config = dict(
    image_size=48,
    crop_scale_min=1,
    encoder_arch='vit',
    decoder_width=256,
    norm_pix_loss=True,
    residual_init='none',
    muon_scale='match_rms_adamw',
    learning_rate=0.0028,
    momentum=0.9,
)
Rows from block 6 of the encoder, named by matrix and row number. Rows with one number belong to one attention dimension. Each number is 128 + 32 x the weight over its row's rms, rounded and kept within 0 to 255. All counts start at 0. Numbers have three digits each. After the name is the row's rms in percent of the matrix's.
# v: attention query, key and value (stacked) (encoder.blocks.6.attn.qkv.weight, 1152x384, the v third), inputs 231-307
# proj: attention output (encoder.blocks.6.attn.proj.weight, 384x384, transposed), outputs 231-307
v.261 103:094147138142125128097170140130124140131133135067094160170054159134146185121127116099093123107138156127142098148183102116115165109255156175105127124131126149124116128099095145139107085106201165101111181117111208113103106123133087124
proj.261 097:104138165080108133161164078130135077170115093128076143140120109130106135165126115121115114139112159115140105154127129118122131175079080067097097149108075125139202089168113105075146162107140116108151106143099164115114160107160069113
v.262 101:126105169128174126151067119127160106169140120140120122164132099103128125110078163180093106179118108159117119100091127092178120098169146092069108183129178150103080133148068133113113094090103118031186147113160087175129128114146187150
proj.262 108:139136100127132083034115091114120113103128136109168167080156151100150104094095150102096152125116088216112092151156119205126109138179166183138126182126162064128169146137156144132121092172145082134127149079141149118092164195121118158
v.263 100:145137135088201139161099140149136138105156123146100122132176128163111093118084155194143133104139163142181151163083161150094131163117121129101141082158104170119100130126081103135125050103139090115100132111061126142135088166194079139
proj.263 097:097147171115120151091119171134120111153117105059145120143065163124076101125142175156134133105093107068149142149129102167129133115112161160123149157159138137162198091155108120072136159175175147130152113124161132196137148136139020149
v.264 094:154143190099090116155158102157164123230125148153104176106133140153100157116171156077178149115106146207096134102084114177108081131132154143190086130140114093093058177141077153153102107104077125107161117148180143092094109089163142103
proj.264 098:173156164120076183112172116070151169165173095084117138113170061138136054208150176128069061126079140129136181158123096113177152168133104174103155171130118043151109130085132155159150124096112110172112140163070067163148126141137144169
v.265 097:093159082074155066125123095157184103151081117109144086095079095179140100146090125100122174181106141106154147153138176076165124103104141123114090095079139072137146149170093086115127001127144103104120115106114141140085107149121074091
proj.265 105:114128183136105116120156112147093095141130093101133122136179137158142154117136140163151109112107171126129136071159144058119123159160157128116100089125135205161164098147132127162111178113104082098065148140096107160125155149144170151
v.266 095:134161152095161128142144079163070095151182037040123125134087106127091204166125133098042156146062082156141115119179153188062143174088130060153140147162135086113129092127148142127128091062116156137144204089116181138129121166110163106
proj.266 104:114065174101102140131140137125135175109134137133121121129136110120150133127119144110094170111123118104106142160176130095129124084171185177090092101135151119172142118180109120158165142171124096101089090167136117137146142056143119120
v.267 104:096152094127137112159094153139119115095146100143130085148100148097124152127119123070138107077154189134127138151131167160122118182096133117130172061165101160211092080161136140039158181111118098128094126086121080133115088125125115079
proj.267 095:130103132107085146071128092172141190130126139058101106176157136146128089118130107139112100104090089100129109094118117123128144131187120111190114105127144153146136159153119205107103167126148127120137152130101146122132139137110082119
v.268 099:108143156133159182106168101070124150116128106121110119078176104140254091171128115111122116102110112131117141065169111090113128164127116108139164108092162129131152106130086124155144099114133141128122090118120120053129090134125159171
proj.268 099:135077174088189108104122075127137103109057156122163114084135135083169105125117152141117139088106149149132179144101100164082127168142169142074119144035103120104185126112119106149122134123130094097126129059193105182132085195113163071
v.269 100:144132155143170101200128172198154159089117145109084102127143139136139127102159123080114090129126134116108101103055110108180073102114136145192103100098124143074107076128124113062099094099096116107131188127087138133204143165148147123
proj.269 103:112108097112099110179128107153134073157131090118136129154169147120061096134133141130160107091170123148143152150063099115128133110128119210100138156157092108135141155102136189131166161162126058148178138085110110181136125142122122085
v.270 101:179139092088143058176161157128142114087136087166136128118195180109093136089156171175112148131183113146073126131119124119105189116100090096129073110149149128109130170110153120162197106091107131150126084088073107131073172197172118127
proj.270 100:056152126109143121165153184112093090164149066040140152141130162124105086098104115178140107146124129206103122084104127137148181134083116127089125130153170112152177103159130107111104101152153173118174118107150191172105120107076137104
v.271 103:167127161113131077137136137093113130175101180127137134130115133109110164108158135083105102133129143172145047120145154054123163117135144106140124082097137180149123139119107110077128134124162135098130130106101130145086080171217173151
proj.271 099:120140077135065124118095086113111128125180163151133113123113095079127084156067126065102154056176100132083112135188110060146121094182138148123113118075159114092124111108178108141157143111150211116111123143114131110156082085093203139
v.272 098:145087113086149102155104125186138097126175138130053175164117099094119200066095152116133085181113132115116134159103109171120146153154151147070113084192119124160159159125154137140101137108102159141137153171147118070091122167107141139
proj.272 102:156175133090142099109114132104135134078143164128084106064144134125108105175180134150107172094105168092083124147160174175105168133157110133140109120137102155088146111166147186111092147123125143150130097086157203121207128109092158142
v.273 094:120151147169104109201145138167130080097110064149127125106151193095129101122128151165144082119142077112170130128124160148132111199124175166106093179132113093171135074104138141148127133190085179136156141147134113125072156094046155136
proj.273 104:166088138091091150142166112101126156092178103153114113116219189140114122133147169126046179227121145109121102092183062085094110134100146121116138178152063070156143157140113110129100146168133073092111168109130128137152133102125160100
v.274 095:120143095083135126142144202080107140124153169123129118122107152157126180146137173142083136114142147084078167093095145119102083076165113120093153159105153095129125167075138043136168117089160141166156104063101137102131204150141112135
proj.274 098:143119110127180115140111160177104134074171110157166097143132049099124081065147157143115184130099115190110189160113140129086182162138140078113094108153100096175146107127170070080126107161160163112203180156121106134056113160136171150
v.275 098:161107150105080165166117136154159194167100133141076165158115093081127068073114145156097146120134124123114112122065166070174080130090150119126113110200127091113122177137138170152101112104129160136113141051149176129108128060113091078
proj.275 103:108158089108134162178129113120094158135167148129149172117169125169134183139152145243184101164110161083107134153104173204144105070093129163164085150102147124163162128124170120129126202072106106094047117109147095121143130116140085130
v.276 102:095187187113092160116156115147103114148105146139090162087091124102192167145105137108129112133116105138106085094108139129114124083179146079135099074070131115171146177146112088213060092145099112138106142117167183139103136150164156106
proj.276 106:136104131131079096132201133162154164127167095149130134151155058131104084175127104088151146117141112102071089082084131087136182133141088140147107147103107123134131127161122119074106125151096114145122109137089182114121146122139150155
v.277 098:085122134070158142088075158163112087108129118139134145145120102114109181151119141182173104169129143118120126108135119097125144113066074132079143087119184135167077115185118111129122151129147172082119072115092113129120130200115097126
proj.277 101:131139150139155156093115123162107128138077107116097144045115188171083144118085123115068110172123122099176082170089108138143096190189125181135116177159093125210107083124082159205187112077135192127182156166107161093137096126127138164
v.278 099:145099116076150201130180095132088127105154118139087105126131064069152124097158108097109202157170106087127112085202093168116151112091137152174195117209184091139128111106118132070080106143116153161109089155123116136095138129184079127
proj.278 099:123183130151075128138067180159067096147155158116166106056125097157158133188102152134152112152105112114161150094116180135129097148136142090110101168108113097132166171112132093085083162123133147153107109089146138139151133125179111142
v.279 096:143076138118084147134116130113164118118107091187110167089152173097076105117121124094137132181098120159110129102117136144156133100124164143153074187068139086181115124108141140130086092140112142128115192157103131075054194056152160155
proj.279 104:152096117144148120113144155068084146092088138099028196146086111092139128091149166121137171139136112156126109089103119135124100176092124124104125179102126168056085114134111136143160161146064109131152142121113166139079137094136116117
v.280 097:174100120168147172126082222134098105087063052142051068131081115106114112058123148184185094093154130175115148123166114129143168080184116172125141155127133075076168072164088131122177064152136157179097140085140117124144141127093154149
proj.280 100:159053110128184107093128095126167124190109113140138124129141113117141128113202106155121134169159132142080111134200119163150089125100133171105171142138123126084106127152127118205046105108162131163074137172122108147094123121130088088
v.281 105:164106119132136169135123174116184157089071161088220088112142203135107108110177149094095160083119108096124166131136112111152097056134113162093132111175114114126170145157145193083077145118146160148135145113165121170119156135075150163
proj.281 095:102183116148131081135088150186159136100122116150141117124084064137131161159106152080119137135104116128141155192107097155141136086105157148117068142099169136148104116086099138133103139085145172145107105135131046166140111108078130135
v.282 105:133109106159114077124139151140144120129174092139142096114198096145176148081078148131060131110135115075118189160112160094119146053116105153166124135135122162071139126112142111135126179150188100116144137053178210142136070108140182142
proj.282 095:074087155119107149165095062175034103129089126141128146150105090141140113092171101115142067159056085100142121098106150141139126190132168080143090068106129142168144121166083121151173136124154136049174186086095078138137109147122126087
v.283 095:108118121114086114097141113099160135114133101095127114089162195081100111158100172158122126083101145107091126127144107126145106113078108174080187121178127159080175138094057176100145069098175170174100133147103141172043073091112123160
proj.283 105:218128085156178120178181119119151142097128164150119155122155126062168127140178180136085151109101128185145101107164093134159088124158099149127094120130119126143121147160163146009138107155188086152075178021116063087145162106155096109
v.284 102:093165196156112135110179110145088133173165216158175142136129163145141183157126075197142171112153109171110098169129191090141122057109091125112173148067153122127102095119071136141091061129088085134126175137099161187137112112130106155
proj.284 103:154143097195148067112091146158173221162116158145157164119111130150160101154119100146107151186149099150128105134176099122141150081140174099114140124157156115134131162144144093097115081099138172149115128128134143170161159111090195115
v.285 100:133195099094204085129177075162074121079141111135132111148119149108092153079123127173119102171107070068092206133130183173064102110115076093117136109122087188111185132151139142178173108148122120178109108128106153155141170155136139123
proj.285 098:107135082068114157115152117056120097086100160141171118043101147145172142133135191145127153140190113117118101096070191161091099118114114134136141157169155135134023165116099094137178108134183072142147183132134172132202109142129171081
v.286 100:176125115178158084130151172125145095162095086076133092118157102117082103141179151100090131103157120090190130112100107095147130172145068154079087122075103140131121139101076124195172173109158067110157092147145103153099133117160142131
proj.286 104:130162131134072126107119120165163109184145159113142083092104109172057126142117172141116097141087140144108144133115148073095122182140205101120120072198085149155121082136040134182099157130129163089085199118121131086135139134131103068
v.287 097:125137142144150161112126146084083122137101110083084161051113134170060123084167177130131065107145112129109185160145138125094165117101174095153171083116039170159098131123125133115146140127186117125112149095142092057134126190069100181
proj.287 104:080161105108145178099139175141110143112097097095100108043174151088147155188132053137167138140118099169102095118137096120106181150172133156070113071160136159152146152150106114132152104107136161175120142132079113132181147086109179163
v.288 094:135125052096091155134136123093114156160145135131101107129126117160121188117157119112096128178109178112098105129133092121116137077108122071098199127112126189075150151107129150133119173147197169087115150177167075060172149086103111096
proj.288 100:129109146101153186155101064201151155091114088128156048117126145147174148139139102147133131148135139171165132149123146136141087156121102126148096149131126091090103086156057132118112093074108137189138079125113078144154146130116132166
v.289 098:111087122121116100183150123156165113132203117153068174157153179109122170111146170169105137132179111209128138073119104071107175128078120113187125083112120113106135121171104095095143135136178175135161168209099121110085136131146128149
proj.289 102:132112081175175113171113075172124107153107125086125141100189154123136147166175106148184130191138142095137149103108108158110109197094198139107097142118141072149117085176094071085135101070162179091146143176084097135165148106100159124
v.290 099:180119129083109120145155124150085153122198099107164133064157084118106136041145139134174111153164143177124135145120173167140101107166114121157099126143142087137199091134090127067126109154121151112129135183137116117132147104082095101
proj.290 095:094172143146188146101110142136157110100104157139099141140154135096115160140092084140097116040092113063110100112181115133100160114123059039153143101173117126147158065094160073136146107108156132142147114121110129128079130101059192159
v.291 101:150098146181138153139123123073087159095147157128138152134120187132122119121120184157098117104099200133128092150145110074147097172209096128149157124170185137169165119127177126144105169125195129159118126173176173124155095139130127167
proj.291 106:105093047103156160174068120162177152171166162148123049152130115152083149203103135110159089156174119095101143134122113139163139149078176085118109132122102115106146099119187161163128138136160164146092132122113167125105155112124181121
v.292 102:149195112092147129136124148151136058088134128155099106151125154098129108034125166176175146084153155106175086101177108117120124143110160156122179124138101129101122110152123137108115091190105090146164087106089153105079160159125134130
proj.292 099:064137130136174163197112124104134101163107146152138126151104188140152130115142128147124102157153136167153123110075114164134124132130123083130107138125144172091121143174151100141163134103098127136149124124114148207090079061141161139
v.293 103:131128115074149088114116154121039117099103131143089132140155133099111132151135106098098120131152119119183114079160141135128135131085106155130096209171136139141139116083136103112119076148109148152138175085143138106106134117166133152
proj.293 101:098068156167097123167126155152198105102127133163126133126125128153183110143109147090146135078128107169095130181182083214107149120115190139127168117095118138157087097124128144169148161065173145150122114151038176137174154155149167135
v.294 101:175097163152151163109107130163192166118139104040123099114073110079164164090109079140095166164122135140087142123152130136180171082094156082151123137062143112126087077174055106110127186152134094081096124121108170157147142134163108172
proj.294 095:182095111174140163127065104129133130131142145172149151134181098197129133131160086087235114105204130172155120148065131137123104139149133135112132165161174143111153153161096120166126097103123110148125107034079128112170091114063103066
v.295 107:160191147180144139157153125112121129079152105058099153133092172115169119144133152057077187167085165160124139129161130095141085091170178111118172134190076154117098156091147086129111108182107088117121120090191156101072076148161114092
proj.295 099:130161108104149130071142076130066064154189139178185150132116154187056127094108112084091099178129121114147128111148201157137190108158130109112152103165111112158060163123097096158098174118125119144184138154119033105130141158155133164
v.296 102:140104146150158142190077140163105102095118158171124161089149132136144087112108193102097071199130095118120116080141138117153134145166127081086065101159121131143085159148064136093091138120175156084153147114128130150180089102123133064
proj.296 095:147164145137110186191155058158134100131126131073125180069182139150145149149083137156120115120198162161139075102111101151147141128145142149126197109123168146103104119093123128123160131088103089184126099165125119058116079139176110071
v.297 096:149150105121153150163132140028120209095149181140127137071126101126106140116108100123093172063137147083147119122084109075113138111152142151192173165104138109095152104111159110155172121153126141154166162141142126165156115182147194090
proj.297 096:076103140120160151151188132148134153088119124079185169150088163141129141107147089113102118103092100086120159120103109151177170156100086088085080170137148148092154142133198150128094114162120168181176121108150130087140116146128137167
v.298 102:162067116180067120130148106144162154121124147159095167117129124230096177097169128141132122186149121066066096158155110088159138125083154153154160168147145118125171121144158161139099114161124070129166183113119064094146131182096138162
proj.298 101:109169149170125117027131116100186123196100138140122133098156086126135201142111115136064122137132113113143095038116127097204140119129083117155141107075057193086117103084164151127121142116209141054177131113134180127092123063156100128
v.299 095:143172159161091168146154108086123145097143090078084158155075124099126077144083116116114133148126137199120160151181094112129140112171123146159133114075068109118158112166155102118132107123146089143121126074109052102127140151082111140
proj.299 100:166088145121198127118144139126160133124140176086115147186084069142143160120180101131109137104083129152107171115124117169133143050140121111214091098098150145099119108093106111160121136120168083125155097181186184116113069097187108096
v.300 100:093111080230095118122136178082141109174154115152105148121108188118158119061141112158125151172184133151094137118142141075136153105146147135130135109114125147098106127108112172132160108157137126126108111135134167183156103140122067139
proj.300 094:107084132175152149145101079064190146101041134133209086119145149179148116069119139146094162137204106122153112086061110132117131092127169076140152144105149130102058106168146133132102140182119123099079124131138141114132131103134105115
v.301 101:138089130121129140122096101141152111169067147105181136130131115125135100149122127156093101080135100200050126128103104116124198139113134130092064153126096077114149096111142118191115094133161165111149126150164164154129146139146125099
proj.301 095:179143124114151129105136102084127102067122124151085144126100102160120095092154101088105164163090143143151119149121131134145164162084120116102162104157114172159113121147139116146157086106156109117150165046053079078126124193165162143
v.302 100:119152063116107129139098181135148094117134213150124144107136135056119155188123121125129160139118157135098133153143060112111157094117081128065136105101157162112147117124122109142153111090053136134202137157187145133093147108096105119
proj.302 102:159158131095137118144136140142151155106163128143107105133156121172105076061107149147156118112098127138164183108122103151082038149149166120127117152112137131160108200146164115164108118132134122160129146090113115102198173125150171109
v.303 095:129125111090093077176114132137161106176113131146100184170200146118130139131146095142125135055122169108146116105153147190194164168092113153145065126196122129191131154130208153182124090134116133113139129107144126177127123108172117135
proj.303 104:146102106130118137122080108193118111107114091137167095171117155141143111154147019155153084137075128130103127161132168140132112116120181141190109115132122076156112117136129119139114152094160083129143096127118160187095156172138170150
v.304 096:130115140058138165096136127147099146114133091094128139069091130159134187118185200091146066143160055104077145179093102146135114106092138134097154092097097137108125167089085080137154143116125139132097113148139154121137062136140077145
proj.304 102:146108129103175167140143078124114127117111103140170112104129129077180110130165128143120146124142154124088169133163115094152112147109123057146130200155113109113098143070117081168083150142080094122104121106109061138071120103111169141
v.305 095:068162156145149166128146127084103116179191107133114085158169106143160149089133122149144161144142112167134117106101128114129173120103132149099082140171149129117168143155138096172188063098176133088088183109152183146152152157192123136
proj.305 100:161146110081115100092162107141151126112163112154134200107054073118146132172089105131136141082084105100136164120121142123093184129160147134112146133124101156165104083154130143078126152164106164175163104120132115111170077114093124081
v.306 096:180080176116132081148218106092112111184153167119167115103169130068117138104093166178125080162125075104103189101133153081107113165115197120116150107111182166162149158151077135100105153146083112163121122134149135120111187108097142177
proj.306 105:120117201160151115156085147191071135121132085090158075148127078144108084077104117197113098108188159110089164149142149095103117108148145078123089137134104214131113099139140172140062136042116106139127108111158126145120120087222170146
v.307 099:136143119091059119118133168168102141092078056181082100142097199173096103100186065161150109111089221102171154109146153182152128121134107148092107101124108128192098126086117138146163140132165126129152132113101133158097108165115134147
proj.307 091:144126091171124125097090076097137060129093140226126105135155173107151153136146170112114154171185069121155159129132070162133100120099154063165147128146129071071092138196090115181122092070081158082105200101118124126120100139158183140
v.308 102:168069123168160137110109124095169165107095100107149100082173099097116130116100083162086120104162159099108095113091104098136079126149130135103169148144141077095101113128134128150118152080113108166098074129133127092149127087149159158
proj.308 102:090103130096087096162137160125139163104204200140141077182137135148117151055091079097107125167155157091090116142103103113175108102103168156138163135121083152133112157189137147135134150100080152083093150080112173072129114107167140063
v.309 103:118104119105099118086181141162095100156109149153157095167130137157105106100091133158094171121108068160145136128146079106153088168103093160200164094170164119119125137138113185104079129179148150146136129175102161090116131146092144079
proj.309 099:152078079181154059156206144145113137100057169068170171136141111181086150066144114125059137177138181101139118128057160153177211109115175111120190124175107148165153156145161091184103122141133140155132142132092130094143130135117088100
v.310 102:154168119102123120067115115118106150150145130102148137108161124118072130117113058113161152145157175127131219103144108116087156132175153119129097127141153104160126101136086114116085167083156136113102150124077129189162121091166159102
proj.310 095:107132106140120184137122169098081123105148051094187128075153138127109150130159150168150126098153110140127100157135125109137114169133165121155187129177073120147145117141100129097115122115089203131099105130124117140114103166123080141
v.311 102:071111153115058146073113107076120132150124165132084103100144147136092148149073040126077101139113169103134139106149156139155133182115121136160130154136131076083122088138123116116195075129125148180145133157134089092158099192105130122
proj.311 103:132115088094131142100134191171132125173164120158118164140125146113098089090122135107134150190130188117108139110103138128178123152100161161120149148148156116146194103090106180173098166068099117117104094035107123137121115153121123142
v.312 096:135127165137188102111117123171026170147094125051127103127105138168193208164088143178174112128077079149119149083079160129118147129109129135125083127144102152184120159097111090205105083135167127120137095103206129099135114063106132177
proj.312 101:171136155138078132052127112108128192130095141093147155099163142105089109127142085153133071152152135124161125134124114136129079175163180145124168097219095111132100102182129101138109162120102227134130125177142114157084112157072084099
v.313 098:160156064096099048128127080181105070079129148134128151149056108111112146084097109123117089176156079158133103126079159116109134154141095127121115168162087097140065128090096117117092115159145123157078155104124106114140132140108116153
proj.313 101:078098156118083114073082138160128108152180071123166106156120107115101158134135178109142140157119161123125084154136139127131106113123140141120180146091105205133173105100160118128134126100133147144121039117123127163116170158179124074
v.314 101:168149110124128201124164154077110146138159144150127119130149106145124141116130109156107156167067165134117116153079165165121116097144122150098132158150142144126145049147084135192107110096051166112109140127080139145116108110081069078
proj.314 099:086173137087146140128147152157142129114126083116116160181090121122100098147131107132078075213093160156123151159110110092109088117140136147189090093093112104148157133107120088127100166191142205202108155153156182192118079135131140159
v.315 102:137153151175091122133097122244133206069110127145155096133108126124178063148195129116110176121135117103190109121126118154197114142095155114201139095131111119122061094156153197086122097139154063107140157121138132151160192096151229199
proj.315 098:106114109171110106122128120121145092104147153107104143176220110100112117135161097182148134129119173079156142127134115131072137073120204154179166106186144077146112076107128146116086131065125148146116083122141190184133163122163118113
v.316 100:142189222122123126171153145091135109111119064189145145146127108097113114099137162130101144157189088140149080153063161188118103127142105145089103099132137161138114157097146155103156100127086121092161127106183128151137109121122145063
proj.316 102:122081082123071127157140083186155116145134136126143147149184173108098151178127115173068165124078101136124119154120110144126114149108123114142124166081083216186157104154161147151171135106197093134099109185145196102149123145125070157
v.317 099:159191076138117149140150146137105122127176096129094135117125113118080180119101061087114135133185150162119153138163162071094149121196212102159101113111103130142108123155098128157084132095153110115127131177130100141148105127051122189
proj.317 096:095077094167101083149149112152094093048089145128158113129107085081080124166077130130091105125076089092133131115130162156138169151180145155127174109084104120127125134108153130157140123152157054116174086080171125172086188092104204164
v.318 098:107172067127115125171159112190164136057156122034111178171131154110081101137124158109165195134116131134120166133112173109181158169136121119123114113155171127115153146107063177118124087148121138102179122153180160181131090186160147130
proj.318 103:133114155174133209122123148064094107143151136107037158107182122130098109178118112112128143124124147158105091065130166157140157132176140124133104114105110143183107075088196136118162166092124107120101156114150147123130118130104092112
v.319 096:090105167108171113173093136176101129166131113181110133184134119105101133128084084114101146174040135129152188180158152145115160174084181153200141172148144149109156141121084114099105131141149136111136106125113107077094071138134093119
proj.319 100:135111127157152161124103126125117133126154167168132102144107132110102132164133096103179148167097152148069142106135070072099137126136086112121173185127073141093127118192109142173121107125155162121102145044117076110182106131169075177
v.320 094:150084102150148133153121074121114140173118151088115156140173112123084067136117130118107144171148161113112104180146139162177158125133111082062127137129147145137130094138119129118149169105155089187115112118087087111168150201098087141
proj.320 095:128107129135124135116143144087132104175096101152112106047087160114227067111173110179191113092152115118142151162195129097120120100120127115179147129116166106180069099154136103143105084132086120116127141079147117136123118155156135086
v.321 096:169141126102093117097168196161158121118100095105149176102156161140137105121115170112113153154136097117078092125117094166101121112132121155167071187105129118116154156133165102137134089124125190156174118136117122167118121098135156068
proj.321 100:116093100114148172124113118176114145080114086148125106164122113154142106105124181146097070154085114129139208145091154158078095140142083169102121107148177077091153082071120099126119158145164101161105087125115121111160115085115213067
v.322 098:086147077152186104082188161190160120194107133115194060117016131084141124179098131127144195129103144101129155126114080109154114177105128108136109118121109173132146116136099174083122106108158158165113076155128095186124132119131136082
proj.322 098:114162111099142166155094065077095125135142164149182164100147088112144145102069128086131164139140131187146144107171156156108145231139077072102152082175093131067143140154178148198134116161120166173163110164140122115089086137168138095
v.323 097:101117108146130097135148157120116131117160113139161139116196152122177127117138108113111112127119078163128119205098119091147061160149133212141166070141165195109135117128142146125119156121134084156053097091105148097118147171095158143
proj.323 098:074161119163125163064078111100142128136131078112164126134104066100069147147152135162149160142102167100101157136125096143107122116145141118142160147176166128140101058166118174136103102113103143144121131110133113169159111141116114112
v.324 096:147105143151074148108167140152132119093165182123135142148124125138100125138126114104098127126101065112103072096190111127150154084158096084104115127135133161156084117113150094127101159165109125131135082131118109106096135136104119088
proj.324 098:092112095148105162111137096191057088132116132112101151209124105129082151120101106134133091089055139120096151095127206063130136080076118157089129132102106178164051086118182109111146127106161080158186116151153159063168100074104104168
v.325 102:104123217138188124144095133151149116108123187114097148142142155059115112154086149033107123128134118141070138141163140122101107124203073100164177194120136096088135152169124105173122074087171107160150154096102079182098146140136155062
proj.325 105:094065131155156172078136157136102162163149158082100052157072175134113127056184097121115166106146146164143171115115163049111122117123124108116086118163162134086150089123084119107109087144124108131119150125121149122137167202089122184
v.326 099:119073062160091148150085131100120165066156076155186153118091102130126097138128061134120102129132075140167132136162136125134175171113114082063116173148133141137131120154146145143091216110145079139126189101082219096105121095101120133
proj.326 097:126127085137104170167112119120198152079180093100062113107114109165155128103119156116084109112142179114112148137122138126125159187131113044120157136174186082130122156080131129113147113039134106119106127122135143140191173167116143115
v.327 099:046113166145105165197202183129150140156163185144085090156116112119138133144139134163154171151159127125152156097117155125099046135133140143155146153067168132104106125156113129101089098098208121091108148145089119156104059127103121098
proj.327 101:102117096109098211114142119163130151153124105132105138123121134070148085114117070129072108164147056141207112142157128204123125095102190082162168084172133176162118098160137054092107090210076172103141137100072081150129159157125177102
v.328 103:160146067167182060114109106135142143089131115129172083073109078130098200116113096110134103101135160182110184089089144159161143119145109114164097133063172119190149191142119107049111079206168145158181105100135116117114109090088078151
proj.328 098:161146117118171179097135133110114159077113156072109111133160126084149067173184198127087132122165108135137163160130109146053117082162155171127072156095128188119197127125071169140155119104144135099126167126107118163122117143120161129
v.329 099:123125182128133153086124133123176148116140113149137123164116105082145107151124174144117192105145187124063093145152140147072109115173151079117143122138099111167127102099175146121163145154099128137086132103192143109162158123148145140
proj.329 097:142146094149199134161144159160090133069132070065107174075202145178097068083172104093183150105142122088147117106168174098115163118150140139108117130123119168054114060159123118137102131149140109156099181158164152133114130139162066064
v.330 104:109106152121141149090137091151086108148153139103208156190176115113085148098109099069178097165116079173097129093130086118154129149088138126161175084126120093175078153102182135090095115153114167092099142204130108123128122160109111123
proj.330 097:144088059069064122168119124115157119119129107158186144186091117151119074126105165146110145141178130084137075155139139149127136089116133090170130117149133149141145139164079107151162084076159095126133140148121121140131103141057151128
v.331 093:093136112111178091079092108115155131156108159170168129155160150159094138127137101178150204153120122113135084123118129122132094146124145044088107122080092098140133172115119140158095100146153126134138173109107149088141154132127143195
proj.331 099:071144146134131096113200100094120126137111087158120154094142068113140122130148175146114100111119100136079166143118170128161117172173078067121131144152156171116108157147162153174153065147115160105125130098135164102112141155081121124
v.332 105:164109178119150118100085158157158118100104117152160075172151171082101111147088173110127123223123111122110178120124118130090166157170124124107116104125139126155126168153166029126185182126149119114123141168096141157156155161143134142
proj.332 096:134142156179131105142124104132173160090124145175039177056145069099153137087106114133173138079047129071179146154070145162161158085156068192083132105154157123138124108116169168132116127147159137141123124080140076093174123165110206093
v.333 098:124146150117148128098124094161122184182152122118132126088122179193130141146134138139136127092163093088161163091116157139160148137162126114145088121091150183148139116088098172136151187090154076135126082123110144112113103150080145133
proj.333 101:155113092145155130151156127095178135129109174079125102123168219140144077105167090152140114131148151189164139175154164148104103136153135132190117141150123083130168095146128105114167119139112112177179205110105132096113117159194141114
v.334 105:143128133160212134097143074102134099062148114110192170126089067103102179150100167149143142071156117119153091152101145093113152108155139124094106146096087095150119118108131129146115086095115150101099112180122185096159137086102141113
proj.334 098:130125086131127093163122203150164115126143174123160093127152116162147089113117131157077121134072151123134132132131149119092079115134147103175157102131141126164144099087155069050059091136216117113190132104114174191034126173148148108
v.335 094:153171123127129171145105105156105103100157100101139126108110111178104061134103097158162168178105142085130090086159098170100111146160095074094085135117120146109127151160055148099074105160122094117137088109105106134121050103134086078
proj.335 097:100121131100134178115183140126107107128134092153186158100119137111141179112114157123135124163156139097191034102104104183159126165119138150140156160089118148115097075154176154139090166162151132039097137151106141133147095121178154131
v.336 103:149162148126107154107070106106096150148152152063115129196137126104148124129058158164129089155105117126106080154142122176095161154185121132157109068144134124123130168176074121143130195131096125148098131070124105120119136162072112105
proj.336 096:114100104114093165160147142093078111155160150139145122153111179174134132099123161146162152058166145152167101149159158066118113155117121174149142101172150161121123129147116169101125115141135092149149120099106133151208185146192151175
v.337 098:064128080127174158189091061161069127144156072103133167140109155162126174229133072123134091122118163115117150096144133079190093159091150207044102156166093200110095089122212189187095140133150127174072086140096117102119145079130118088
proj.337 096:126105109177124185041073124173103123166112163114137210173132110135119131176106152037124163083081167140052122150095075106113135154136151116126149171116079167049124100090073153163093087134129150109125127176145182112151086156148149144
v.338 105:152144160090192174112137089077125141126118144128162134126092081118076106160108135117182162061173109118104068131143150130125103109121138115113138124157129205186155122148183134120087094152144142137168122144097123115114152139163108143
proj.338 098:103081130106136159112097155122093184188128127131088217114070093120104116114120121076118137148172133118095185145103087146135113109123155037124129115141156150141119148161167171101153174118119136141124161126125126156122137124217106161
v.339 098:185157128126117124083130113120148135131107146160105156124106135098104138150106122179069130163138111151214114110200102144098145071061125102125097103120109152124122091182129108083149082179106137111105108107127111117088081114093129107
proj.339 104:082175170084117176169121153145102153151172129121171210154056113098109108176153116092150096155067106076108103102113121178131120149119111163148147097142147125115198130144175155141130115189100013134154143126126164109158152118110150198
v.340 096:135111152130190168155107086110129170158067158113162152155055133113154119140192114161103167125128149169109172138070132116124123177132185078135141032137050181156098131123100132135185167142148184158101137153097144141106134105063176122
proj.340 098:155140137150167142131084093088148124197124148174075094120044130199085162138053140100104143132143107042135154121153111196135146117165143166130150144166066138152117039150185084137095114103102119118099207112145135168094187168092065123
v.341 101:145121136106168124093131118127118119086099089122171122152147130129137108129118160112184133150070113136158152105070082080191142157130115102121208129131117119149127113111089125118191175158082146108138105136146124129083106103154117148
proj.341 105:155208132134075073144136140083137165180100119165091097115114117096076143171045117142107137126117148128146153148092183187107106183180189102120128092142113144183157091143106174130138089181137117097167171066113118178148115090133147109
v.342 103:140081157210126141150206116128138121142149173136089120123120108117134115095148142076130159120159142141081134123138085112174116126133104143135119137133078137174150104178186117108171075147133147135158105104128191054120140081118129143
proj.342 104:106119063119167115169122146140095136072129175088174130130118086159177098135150138105138175121077134111104130129166110153161099108121086179130122138153185141085118130089128121177122109152170103165092117137142175091120086143139109157
v.343 103:122142071126161164153142121084087085125121183141162180152123076078183154099065167137118087117063141063127092124091134110133142146125134127114099083108089107086058121113096157151073171171082139145144089160091079189134164138113128144
proj.343 104:157132115135141150118172152171068070093150099120099125137159093162057145138151149132170117065170101111110117115121158048127127122194114128172103189133073115112138143182094147070075188130157182148112139100174188118098214112126162147